Weights of a small autoregressive pixel model.
Training: soap at rate 0.0015, 28200 steps.
Rows from block 7 of a small autoregressive pixel model, named by matrix and row number. Rows with one number belong to one neuron. Each number is 128 + 24 x the weight over its row's rms, rounded and kept within 0 to 255. All counts start at 0. After the name is the row's rms in percent of the matrix's.
After each neuron's rows are labels from the 100 images, of 14976, where the neuron reaches its highest value: "strongest on" is what is common among them. Only what is clearly more common there than usual is listed. The data: stained colorectal tissue patches (NCT-CRC-HE-100K).
# fc1: MLP up (model.blocks.7.mlp.fc1.weight, 1024x256), inputs 52-103
# fc2: MLP down (model.blocks.7.mlp.fc2.weight, 256x1024, transposed), outputs 52-103

fc1.233 097 [124 174 137 104 138 133 170 126 122 117 147 135 101 145 107 119 117 113 108 107  99 115 144 149  95 144 146 100 133 140 127 127 105 145 124 138 142 146 103 119 154 113 177 117 110 161 116  88 120 131 131 131]
fc2.233 090 [131  99 126 140 144 118 109 153 154 120 124 118 162  91 166 148 107  94 127 129 127 118 117 156 123 140 111 106 152 134 100 128 109 113 175 155 120 132  91 150 124 113 120 133  98 122 114 110 139 126 113 136]
strongest on: tissue: debris

fc1.458 101 [116 143 171 148 135 164 145 109 150 141 114 124 110 155 146 131 126 114 136 140 149 166 110 155 184  97 155  97  63 132 124 166 149 144 139 128 116 116 109 118 135 125 118 120  87 145 129 118 184 119  74 133]
fc2.458 105 [ 91 165 165 155 151 129 144 156 141 147  49 145 144 113 136 140 118 115 127  91 127  84  85 124 100 141 104 137 138 125 111 139 124  73 129 120 137 122 132  96 174 155 133 116 138  88 117 142 156 103 165 146]
strongest on: tissue: adipose tissue; tissue: mucus

fc1.687 103 [139 106 128 157 106 134 102 105 148 171  77 136 121 143 106 105 151 137 150 143 114 102 134 142 101 162 184 135 162 172 112 115 130 142 153 116 175  76 154 146  97 127 136 116 119 125 127 146 121 170 161 120]
fc2.687 098 [136 128 150 155 134 122 108 124  99 110 171 111 110 114 110  86 145 119 111 127 115 122 161 107 149 125 150 116 119 128  90 145  95 160 177 134 133 132  71 150 120 169  96 122 113 162 162 113  55  97 133 106]
strongest on: tissue: debris; tissue: smooth muscle

fc1.222 096 [161 164 102 140 116 119 130  80 123 153 145 123 131 153 124 118  73 151  98 156 128  76 129 100 152 140 126  93  95 106 118 146 153  84 109 199 139 119 114 153 146 117 156 104 105 140  97 142 148 120 127 174]
fc2.222 092 [133  63 122 131 124 133 131 121 142 125  95 101 141 127 149 176 155 135 125  97 128 112 109 168  90 129 151 126 123 110 125 120 128 146  97 100 122 126 127 157 123 191 111 147 150 143 126 112 127 100 129 122]
strongest on: tissue: tumour epithelium

fc1.578 102 [131 132 139 136 121 168 145 122 131 149 144 134 117 108  92 162 130 163 149 122 121 127 134 166 112  87  91 130 114 149 122 121 128 104 139 108 158 110 139 122 139 174 123 130  67 129  95 149  94 133 139  80]
fc2.578 105 [149  87 135 136 135 108 144 136 124 141 146 100 133 148 123 130 116  77 119 117 108 158  91 131 176 119 146 134 109 105 136 195 123 110 146 138 116 111 106 169 120 116 100 157 125 166 140 186 130 166 171 130]
strongest on: tissue: lymphocytes

fc1.228 100 [131 120 102 116 141  99 104 122 122 131 126 102 121 165 128 118 105 125 151 139  91 155 120 104 139 103 152 144 161 130 144 139 154 126 132 101 129 180 109 128  97  77 137 138 128 179 156 141 119 180  54 121]
fc2.228 110 [144 124 123 126 126 110 150 133 127 134 171 146 162 102 136 127 144 177 137 148 166  87 167 148 123 141 144 118 125 116 149 117 130 172 105 111 131 135 167 111  98 127 167 107 166 143 102 122 109  96 170 137]
strongest on: tissue: debris

fc1.45 096 [117  82 107 127 112 129 126 121 145 135 120 137 148 101 145 175 172 125 137 111  98 125  87 108 144 148  89 166 155 130 117  99 104  84 148  76 141  98 134 165 131 144 155 160 140 115  96 120 129 149 128 106]
fc2.45 094 [140 116  97  98 162 179 130 169 109 109 138 124 102 131 141 161 132 144 117 187 133 132 171 115 117 100 145 116  86 152 139 145 167 123 134 131 109 175 115 144 110 146 138 162 127 155 131 103  97 106 121 100]
strongest on: tissue: mucus

fc1.23 100 [143 132 136  96 121  48 100 157 129 163 122 100 147 122 153 118 137 160 136 164 145 126 183 101 101 124 139 157  89 127 129 136 144  92 150 128 140 110 100 122  84  90  68 156 174 112  75 113 141 123 100 148]
fc2.23 103 [156 152 102 110 139 123 120 143 165 126 147 132 135 153  98 181 179 122 134 118 101 111 103 183  86  99 109 109 114 159 110 136  88 179  92 112 145 111 130 171 120 113 164  99  86 151 158 130 137 136 164 171]
strongest on: tissue: lymphocytes

fc1.68 094 [112 140 133 147 139 125 147 123 117 152 121 101 132 127  97 106  97 116 153 171 140 131  92 133 112 114 134 157 151 117  99 154 156  87 145 152 130 111 126 111 124 127 122 103  86 155 140 122 127 129 134 123]
fc2.68 094 [175 133 111 150 123 127 129 125 120  81  93 117 150 129 118  59 142 117 155 145 159 126 181 121 149 110 123 133 109 133  83  77 124 142 162 133 117 151 122 123 141 114 152 165 137 140 126 125 167 128 118  93]
strongest on: tissue: cancer-associated stroma

fc1.316 099 [151 146 134 133 197 137 126 130 121 134 161 117 122 128 129 107 115 137 128 115 117 137  99  98 184  75 108 140 133 113  98 121 158 124 115 140  92 130  90 132  73 137 152 111 151 147 129 131  99 174  80 111]
fc2.316 108 [152 150 156 168 102 121 152 125 159  67 141 156 136 114 158 150 114 100 156 146 148 131 154 167 158 144 168  87 120  95 146  96 141 163  98 130 152 146 129 108 134 144 142 111 202 156 151 126 114 120  88 113]
strongest on: tissue: mucus

fc1.176 098 [142 100 109 189 149 146  72 123  94 120 131 105 115 117 144 159 166 117 122 113 124 147  94 127 122 131 127 115 168 121 111 129 114 124  93 114 133 134 139 116 130 114 151 138 126 117 123  80 124 137 187  85]
fc2.176 091 [110 147  75 101 110 144 126 113 137 140 120 126 135 150 110  97 142 115 113 153 163 155 169 102 144  98 142 135 116 137 116 150 145 146 154  97 139 156 102  93  96 136 108 112 122 146 141 123 123  96 122 158]
strongest on: tissue: mucus

fc1.352 101 [112 144 103 124  96 108 177 157 134 102 112 130 109 100 120 133 138 121 117 152 130 159 135 140 148 141 120 142 142 123 122 151 139 161  96 142 142 101 113  98 151  90 120 158 134 131 140 110 134 157  78 122]
fc2.352 102 [ 97 113 129 124 150 129 104 102 110 129 159 146 145  65 162  92 118 136 137 159 118  93 111 158  60 129 108  71  99 172  86 121 161 104 148 135 120 110 144 100 108 145  94 165 135 147 154 137 174  86 119 145]
strongest on: tissue: debris

fc1.560 106 [ 93 114 145  77 125 118 125 141 197 112 126 138 134 155 123 118 136 113 168 133 124 160 143 181 124  64 128 159 119 137 127 116 133 142 174 113 148 118 125 159 126  80 113 172  99  92 139 109 114 151 142 126]
fc2.560 108 [104 119 146 109 137  74 144 147 115 169  93 121 172 133 145 127  76  89 136 134  99 145 163 139 124  69 124 114 124 171 109 131 133 175 138 141 115 147 199 108 120 144  98 137  93 138 140 133  85 160 129 122]
strongest on: tissue: smooth muscle

fc1.269 101 [157 121 129 118 115 162  98 141 145  69 115  92 148 138  99 165 118 111  96 162 149 138 116 132  95 136 154 106 139 114 131 167 103 113 109  89 118 116 136  97 115  78 139 150 106 119 152 132 141 149 162 129]
fc2.269 095 [159  95 150 106 104 142 158 125 141 133 140  68 133 129 203 149 131 175 137  92 131 106 107  99 118 152 134 138 123 117 112 125 147 189 121 111 159 130 106 160 109 135 128  75 119 129 109 104 125 133  89 132]
strongest on: tissue: smooth muscle

fc1.537 102 [117  95  92  81 126  96 114 120 147 153  56 136 144 146 139 106  93 151 121 147 128 150 131 111 135 122 119 110 167 114 144 145 160 149  81 139 141 123 123 109 146 144 137 111 129 129 154 203 159 140  97 102]
fc2.537 106 [128  93 114 145 123 105  96 138 113 123 134  97 139 134 127 107 110 139 115  97 120 117 162 138 146 114 104 175  92 122 104 105 151 128 132 113 103 139 137 143 133 117 128 148 110  96 127 134 134 112 126  87]
strongest on: tissue: normal colon mucosa

fc1.47 099 [151 150 143 134 156 162 129 103 148  91 176 115 128 140 105 140  94 178 110 107 143 148 157 109 102  86 115 130 112 127  92 151 128 128 102 143 147 148  97 130 104 125 140 141  91 131 103 130 123 125 104 126]
fc2.47 101 [134  82 142  66  98  83 116 150 137 116 157 158 157  95 151 153 147 160 170 100 106 134 117 132 153 121 149 157 135 132 158 139 121 144 114 119 116  99 118 120 146 110 112 114 128 103 123 171 118 143 195 138]
strongest on: tissue: normal colon mucosa; tissue: adipose tissue

fc1.348 114 [173 138 156 145 113  98 100 129 115 134  70 137 132 113 125 151 153 130 123 138 158 154  99 125 118 118 115 147 110 141 164 139 152 101 185 138 127 130 119 115 125 121  87 111 146 150 113 143 118 152 110 108]
fc2.348 115 [ 87 125 112 134 148  67 132 144 105 139 116 148 134 138 144 168 190 147 104 143 119  83 128 110 163 117 130 140 153 184 100 106 104 143 149 143  78  73 144 123  91 143 133 156 122 137 106 144 111 124 120 146]
strongest on: tissue: lymphocytes

fc1.575 095 [111 133 147 140 150 146 109 107 172 121 133 136 116 144 113  98 153 100 131 169 100 180 125 164 161 102 151 123 116 110 153 124 123 174 115 105 112 152 110 131 160 156 115 124 105  79 101 121 136 138  80 136]
fc2.575 090 [107 166 106 116 103 143 112 172 123 100 117 120 138 149 142 130 141  97 115 139 118  97 161 109 150 131 109 121 178  93  76 126 144 139 106 165 126  70 116 107 129 127 132 145 129 161 125 105 129 159 120 138]
strongest on: tissue: lymphocytes; tissue: normal colon mucosa

fc1.187 101 [151  72 114 138 118 133 111 143 143 124 138 112 121 155 115  97 121 132 156 121 122 107 137 101 147 125 125 147 135 127 152 127 143 141 148 131 123 128  97  98 163 120 126 134 150 147 127 103 162 125 179 148]
fc2.187 088 [110 118 144 160 137 131 143 101 117 144 151 144 161 128 110 117 146 141 139 126 126 130  88 116 120  88 105 149 121  95 155 157  95 156 125 126 154 139  91 138 106 145 120 130 148 138 138 139 103 120 161 101]
strongest on: tissue: mucus

fc1.183 099 [ 99 138 121 131 112 123 124  94  90 131 152 148 169  90 110 179 137 148 118 167 147 133  80 107 130 121 118 116 158 138 118  85 160 119 145 118 118 104 147 125 138 140 112 142  97 123 103 101 153  98 119 123]
fc2.183 097 [159  91 138 147 111 116 136  85  72 119 129 117 141 131 129 133 148 109 146 122 139 100 187  98 110 129 148 131 103 143 181 150 105 121 136 120 127 216 138 128 131  83 128 147 124 150 120 147 155 108 102 146]
strongest on: tissue: normal colon mucosa

fc1.496 098 [125 163 179 122 128 102 153 115 133 106 144 148 114 104  90  79 109 125 160 129 145 160  98 159 104  89  81 115  94 131 151 127 120 145 144 136 135 134 163 131  98 118 140 144 137  96 138 152  96 103 169 112]
fc2.496 089 [143 162  73 123 105 154 147 110  92 150  94 142 131 151 156  60 174 114 118 143 110 133 141 126 172 146 117 167 149 113  87 101 133 142  62 125 121 157 108 109 182  96 128  99  98 166 101 102 138  94  88 122]
strongest on: tissue: mucus

fc1.154 096 [126  73  79 113  95  90 140  99 126 149 109 146 123 128 110 123 141 150 128 123 119 148 119 137 100 130 116  92 126 103 100 107 145 142 138 131 125 150 122 102 142 120 105 149  77 114 101 156 124 151  94 141]
fc2.154 090 [ 79 137 170 184 133 108 134 159 123 117 165  87  99 126 178 118 114 130 102  90 105 148 140 109  92 167 176 156 130  85  68 171 160 112 103 107 106 123  93 115 143 158 117 124 163  98 160 110 107 127 163 113]
strongest on: tissue: lymphocytes

fc1.748 104 [131 151 141 105 128 141 147 132 180 119  90 118  95 158  92 164 137 107 123 195 111 132 133 118 149 101 163 134 162 112 150 149 121 183 106 150 148  87 128 118 110 133 116 162 124 130  91  94 180 130 166 113]
fc2.748 093 [ 93 177 132 140  90 136 121 161  96 103 124 102 129 148 142 136 158 114 153 142 133 116 103 147 133 120 139 144 149 141  99 116 142 133 109 103 118 104 104 128 118 116 145 118 140 150 156 117 127 128 106  89]
strongest on: tissue: lymphocytes

fc1.115 107 [160  97 158 128 141 140 177 133 124 141 139 136 143 112 105 131 183 126 145 156 157 146 124  97 115 102 167 160  88 133 131 146 139 125 117 115 141 125 152 124  69 112  88 159 128 106  96 135 165 140 148 137]
fc2.115 100 [105 179  84 139 126  78  80 147 122  85 125 133  50 125 136 147 162 150 126 119 112  97 116 143 126 135 114 153 135 140 133 140 135 151 113 182  82 120 137 155 147 142 120 133 126  81 141 123  72 142  99 166]
strongest on: tissue: lymphocytes

fc1.653 098 [130 115 130 134 139 100 134 153 124 124 138 156 115  94 137 100 153 148 122 159  86 137 130 149 131 172 127 177 113 111 145  95 133 113 140 137 165 133 120 132 173 173 102 130 135 140 147 123 131 167 118 119]
fc2.653 113 [108 142 106 146 120 141 142 110 140 165  97 125 116 156 133 121 104 138  68 101 136 128 115 133  95 125 107 170 156 133 128 120 122 130 149 121 120 131 106 125 136 108 131 127 100 123 115 151  91 141 112 109]
strongest on: tissue: mucus; tissue: normal colon mucosa

fc1.655 095 [142 141 108 129 139 195 144 149 129 126 119 162 109 144 112  95 116 120 111 106 116 124 103 166 101 108 118  96 150 115 113 133 168  98 146 157 102 118 127 133 135 122 129 139 147 166  74  92  98 116 120 124]
fc2.655 100 [159 118 124 150  91  62 145 151  79 166 118 168 117 150 109 123 159 105 117 121 157 149 138 157 187 131 128 143 153  99 111 187  99 111 127 146 119 149  97 128 109 128 103 137 114 155 139 159 180 141 104 109]
strongest on: tissue: smooth muscle; tissue: normal colon mucosa

fc1.613 112 [138 149  95 135  82  80  88 134 143 123 163  92 148 126 138  95 149 126 160 150 139 131  71 111 141 125 124  90 178 156 115 122 144 141 145 139  91 155 131 138 160 114  75 107  97 165 115 154 148 125 129 151]
fc2.613 109 [123 127  96  99 132  76 108 131 110 166 141 193  97 124 154 121 151 148 107  96 123 131 127  88 121 125 161 150 118 108 103 144 127 137 161 120 123 133 143 110 129 128 152 145 115  88 159 128 111 100 167 135]
strongest on: tissue: smooth muscle; tissue: lymphocytes

fc1.429 098 [103 100 155  89 167 134 134 137 168 105 149 139 127 143 131 130 127 121  69 116  94 154 116  92 109 112 145 121 120 124 140 118 141 113 103 174  74 125 106 135 115 138 109 125  83 130  63 156 145 119 113 139]
fc2.429 106 [147 124 117 129 142 129 146 107 128 149 120 154 140 120 132 123 141 140 156 157 134 106  98  79 151 105 169 120 139  97 109 141 152 151 128 113 120 128 124 129 159 155 116 131 138 106 140 120 126 112 137 150]
strongest on: tissue: debris; tissue: normal colon mucosa

fc1.448 104 [114 126  93 121 134  88 141 131 133 151  91 119 160 144 130 171 129 114  85 112 137 140 129 109 139 158 141 121 145  99  95 135 185 142  79 132 161 133 121 128  98 117 160 125  89 149 147 123 151 120  72 123]
fc2.448 105 [138  92 129 130 144 142 100 121 126 156 123 133 157 107 110 126 114 130 143 138 123  55 125 157 113  92  98 133 103 144  63 123  75 107 115 154 146 149 115 101 125 141  89 135 116 119 152 142 109 132 131 133]
strongest on: tissue: debris

fc1.443 103 [148 146 103 116 107 153 155  89 141 137 142  98 114 154 105 143 118 144 131 151 113 182 149 114 124 158 133 155 112 135 113 143 153 110 114 105 141 134 118  95 104 128 119 144 113 113 112 114 147 106 165 169]
fc2.443 100 [148 165 174 137 178 140  90  70  87  97 150 120 102 138 141 142 115 146 162 134  98 127 121 125 155 109 160  86 128 114 143 112 107 124 111 139  99 155 115 162 167 135 154 140 149  96 148  92 149 100 129 115]
strongest on: tissue: tumour epithelium; tissue: lymphocytes

fc1.110 096 [ 81 154 149 154 101 129 101 135 158 152 164 142 155 106 103 129 138 116 126 136 126 188 114 164 114 104 166  96 162 140 132 102 131  89 156 120 116  84 122 143 113 127 148 121 153 106 127  87 158 110 130  86]
fc2.110 105 [142 113 136 131 117 138 150 138  99 108 129  97 135 118 121 138 165 108 122 115 109 120 128 161  92  97  79 139 148 159 114 135 113 128  92 128 170  91 123 159 122 137 114 129 128 129 106 192 145 139 167 173]
strongest on: tissue: adipose tissue

fc1.286 092 [124 110 137 152 125 138 142 136 131  35 125 128 126 128 145 115 151 147 153 119 100 126  97 141 110 176 115 143 109 135 118 117 125 138 183 111 141 119  67 115 139 146 118  87 126 168 145  85 132 133  78 114]
fc2.286 094 [ 86 167 127 102 120  88 126 107 127 162 106 123 109 179 112  93 128 115 139 113 107 106 120 135 159 108 115 179 122 119 163 100 141 102  98 141 116 115 122 124 128 111 103 139 116 135 102 146  86 142 132 113]
strongest on: tissue: mucus

fc1.16 106 [119  76 125 155 162 107 132 105 144 165 149 119 115 143 120 126 134 159 161 168 154 119 149 112 161 118 130 175 117 153 143 149 103 153 159 133 120  94 122 173 181 132 122 126 129 162 122 109 109 139 138 139]
fc2.16 109 [155 128 124 112 132  83 141 148 110 113 157 146 115 154 123 129 155 116 104 114 128 116 128 145 139 102 117 141 106 143  97 193 136 132 111 101  84 122  95 117 167  70 142 127 153 144 113 128 120 157 118 113]
strongest on: tissue: lymphocytes

fc1.143 096 [122 118 148 100 112 131  93 135 177 108 115 104 135 129 108 164 111 122 153 154 140 131 115 143 139 131 145 143  84 137 121 118 124 114  97 101 143 136 179 137 125 137 182  89 132 153 100 112 100 151 114 178]
fc2.143 090 [148 126 106 146 114  85 157 161 150 112 128 104 158 141 108 152 126 113 106 118 127 173 128 132 147 153 105 132 124 144 113 140 161 121  93 139 104 160 137 170 108 135 105 144  69 177 148  99 164  85 113 144]
strongest on: tissue: mucus

fc1.37 103 [108 103 112 128 155 114  88 103 130  61 121 137 129 157 168 185 150 159 123 115 134 111  98 117 151 121 158 111 140 135 143  83 134 169 143 142 129 135 112 100 121 146 138  89 107 150 138 141 171 101 148 147]
fc2.37 084 [116 146 143 125 141 140 145 156 139 137 145 140 138 159 109 116 174 120 128 130 143 140 134 116 153 150 148 137  95 132 142 147 111 144  58 138  96 158 129  86  95 130 120 117 144 100 176 119 178 166 120 113]
strongest on: tissue: mucus

fc1.620 106 [128 118 108 148 129 172 131 101  94 124 166 126 164 107 139 112 126 108  92  94 109 176 112 171 161 131 115 112 134 155 160 121 162 100 135 106 128 140 114 153 124 103 134  98 110 194 114 136 119 122 135  84]
fc2.620 070 [132 156 140 139 116  65 119 151 178 139 145 119 172 138 119 108 108 140 152 124 124 112 129  82 133 125 121 105 111 155 136 112 125 105 115 139 169  84 113 141  74 119 126 138 178 180 100 107 165 139 108 129]
strongest on: tissue: lymphocytes; tissue: normal colon mucosa

fc1.290 103 [ 91 105 153 154 118 121 155 114 115 114 101 147 111 136 126 113 159 121 131 137 162 121  99 165  83 106 109 176  90  94 137 135  94 125 132 106 165 134 108 129  89  95 122 126 106 123 135  63  78 127 113 153]
fc2.290 101 [131 116 137 173 123 101 124 108 119 171 172 166 161  94 123 149 142 134 107  78 136 177  96 112 132 124 122 139 119 135 114 113 158 135 118 110 113 126 155 132 166 104  87 138 124  89 111 139 143 143 104 126]
strongest on: tissue: normal colon mucosa

fc1.731 110 [110 141 114 132 103 113 165 141 137 108 180 116 133 133 161 136 124 114 134 138 115 113 130 164 153 106 190 122  97 114 110 168 115 144 161 106 133 123 152 134 172 134 130 132 130 171 108 147 157  95 151 145]
fc2.731 120 [120  87  96 121 162 124 106  85 113 123 135  94 158 142 137 146 107  93 116 104 140  75 109 117 106 120 104  88 133 153 107 125 133 115 128  85 129 128 108 138 163 103 128 112 104 101 154 119 118 160 146 136]
strongest on: tissue: mucus

fc1.642 089 [154 106 113 155 149  87 141 137 146 119 159 165 102 150 142  99  98 137 126 145 120 162 147 126 133 128 192 129 139 103 163 135 136 106 123 102 100 116 169 129 132 139 106 114 158  60 135 102 166 129 125 111]
fc2.642 106 [129 118 135 112  94 124 107 129 106 160 136 141 105 117 123 121 135 133 112 137 124 123 116 135 128 168 108 165 136 141 110 120 144 145  95 139 107 136  67  78 114 121 151 143 115 137  74 108 139 117 112 133]
strongest on: tissue: smooth muscle

fc1.146 098 [126 130 172 118 126 127 106  83 146  78 114 151 120 145 174 124 115  98 123 105  97 137 104 159 109 119 135 117 124 129 149 169 143 140 112 135 109 148  83 149 150 181 111 112  98  97  85  93  81 151 119 162]
fc2.146 094 [131  95  98 146 100 116 173 171  95 117 120 139 125 117 172 169 120 120 140 164 125 151 142 139  88 165 132 161 130 121 140 111 142 133 116 111 126  82 132 111  96 151 158 148 157 132 148 117 105  66 131 106]
strongest on: tissue: smooth muscle

fc1.735 106 [114 154  87 129 150 144 136 129 172 133 134 120  75 115 133  97 120 146 155 153 131 120 123 131 123 105 131  87 144 106 118 158 133 125 125 146 155 138 163 154 110 117 123  91 146 109  85 117 105 149  93 133]
fc2.735 104 [129  99 109  83 143  67 113 159 134 150 116 161 124 160 146 131 107 128 122  97  87 124 151 107 108 157 177 140 130  98 100 138 106 111  97  95 130 120 110  95 128 131 103 120 111  98 143 142 103 161 142  92]
strongest on: tissue: normal colon mucosa

fc1.543 103 [ 95 173 131  83 130 117 144  91 160 144 122 166 118 126 103 147 122 158  49 108 126 117 117 116 118 131 161  99 144  94 128  98  86 130 123 110  88 146 105 117  84 153 143 144  96 138 116 154  93 157 128 138]
fc2.543 112 [ 97 121  89 135 119 140 143 108 114 154 159  80 140 131 130 138 111 127 148 153 141 133  99  94 146 122  95  77 132 114 100 160 101 175 136 101 139 114 137 145 111 156 158 102 106 132 135  66 109 181 118 144]
strongest on: tissue: lymphocytes

fc1.742 106 [118 125 107 109 131 120 141 129 156 120 142 101 144 146 117 115 138 104 117  88 124 102 163 194 100  91 147 164  98 111 168 128  80 152 160  98 104 112 148 118 159 111 108 110 133 142 111 133 114 148 135 113]
fc2.742 105 [137 159 166 162 139 118 115 117 155 136 138 137 128 126 181  92 152 133 105 149 117 118 126 117 129 113 143 118 117  84  87 108 116 123 149 113 109 180 114 145 154 120 156 145 135 127 171 130 143 143 136 100]
strongest on: tissue: lymphocytes

fc1.342 090 [123  98 152 114 174  92 141 132 163 133  98  94 112 117 130 141 121  95 116 111 105  89 110 136 136  98 180 131 132 107 136  79 134 158 134 112 139 121 165 130 106 132 113  83 127  83 165  95 145 146 105 160]
fc2.342 088 [161 191 107 133 151 173 122 162  97 139  97  81 140 139  97 176 107 143 102 151 120 159 134 124 129 151 107 132 126 157  65 168 112 137 126 131 120 112 117 104 151 118 136 125 103 161  87 129 143 117 153 102]
strongest on: tissue: mucus

fc1.61 090 [150 117 171 139 115  87 146 151 131  96 115 146 131 131 202 135  97 130  99 127  60 113 155 146 114 137 117 101 131 104 100  85 111 150 140 153 115  91 142  95 107  94 169 122 155 149 126 125 110 140 142 102]
fc2.61 096 [169 143 143 110 107 123  79 131 130 108 127 152 133 136  85 157 170 137 124 125 158 118 110 131 134 124  94 126 138 141 150 109 142 123  93 141 149 116 129 124 143 114 106 151 121 117 129 133 124 156 105 126]
strongest on: tissue: mucus

fc1.762 103 [126 104 115 169 150 107 126 150 136 141 132 145 137 136 192 157  93 147 101 145 118 125 107 137 108 152 138 104 141  92 122  78  83 126  96 100 105 115  67 155  96 126  96 152 100  63 122 150 110 134 139 115]
fc2.762 106 [133 135 131 166 143 127 128  90 148  76 111 128 108 147 146 137 155 126 106 141 141 138 110 133 134 110 141 129 112 109 143 151 107 139 110 110 116 145  98 110 148 103 142 129 165 117 154 147 158 140 144 186]
strongest on: tissue: lymphocytes; tissue: normal colon mucosa

fc1.577 099 [116 110 141 140  87 133 151 142 108 121 147 151 116  76 122 129  94 151 120  99 132 125 120 181 123 122 116 100 163 142 149 107 106 138 183 115 129 124 161 111 150  77 133 116 130 118 116 147 122 108 140  88]
fc2.577 108 [139  77  94 131 123 106 150 138 159 144 128 122 137 125 123 113 138 108  83 129 104 155 134 146 116 138 134 124  84 132 124 154 151 137 107  96 145 105 125 150 129 179 112  88 151 121 152 119 147 111 108 150]
strongest on: tissue: debris

fc1.276 088 [126 108 115 142 123 135 140 150 124 119 141  69 148 120 178 107 138 157 118 132 100  87 117 154 140 125 120 112 140 108 114  89 136 117 115 159  81 125 118 146 118  78  98 130 134  93 110 156 107 146 121 146]
fc2.276 083 [ 99 129 134  77 134 155 148 151 136 172  71 134 116 144 117 117 110 124 141 175 116 166 124 142 138  85 126 148 131 135 169 123  97 134 171 156 141 120 209  94 122 154 104 108 143 113 113 126 174 125 141  93]
strongest on: tissue: cancer-associated stroma

fc1.168 083 [129 127 117 134 137 174  86 138 169 119 124 127 151  77 173 157 156 144  97 143 120 136  98 144 119 104 102 104 157  68 145 130 104 167 186 163 185 123 122 143 150 130 115  65 119 103 127 172 131 155 125  93]
fc2.168 092 [109 113 121 136 114 181 120 121  99 135 123 112 145 158 134 131 118 125 152  98 135 111 158 129 141  99 139 142 140 141  83 153 129 124 127 114 145  83 158 124 133 162 154 119  96 170 131 114 109  75 149 114]
strongest on: tissue: smooth muscle

fc1.206 093 [133 113 180 131 140 155 123 137 136 121 112  87 158 109 141 126 115 145 112 170 138 119 138 141 139 123 137 113 100 118  91  75  73 150  52 139 148 129 134 158 131  83 128 143 146 194 177 107 129 127 118 160]
fc2.206 099 [124 127  89 139 128 129 139 123 144  99  92 147  99 113  86 119 134 139 107 128 116 136 113 139 152 125 138 116 130 144 122 130 126  87 135 147 139 111 118 118 124 131 123 134 188 156  65 148  88 184 138 106]
strongest on: tissue: smooth muscle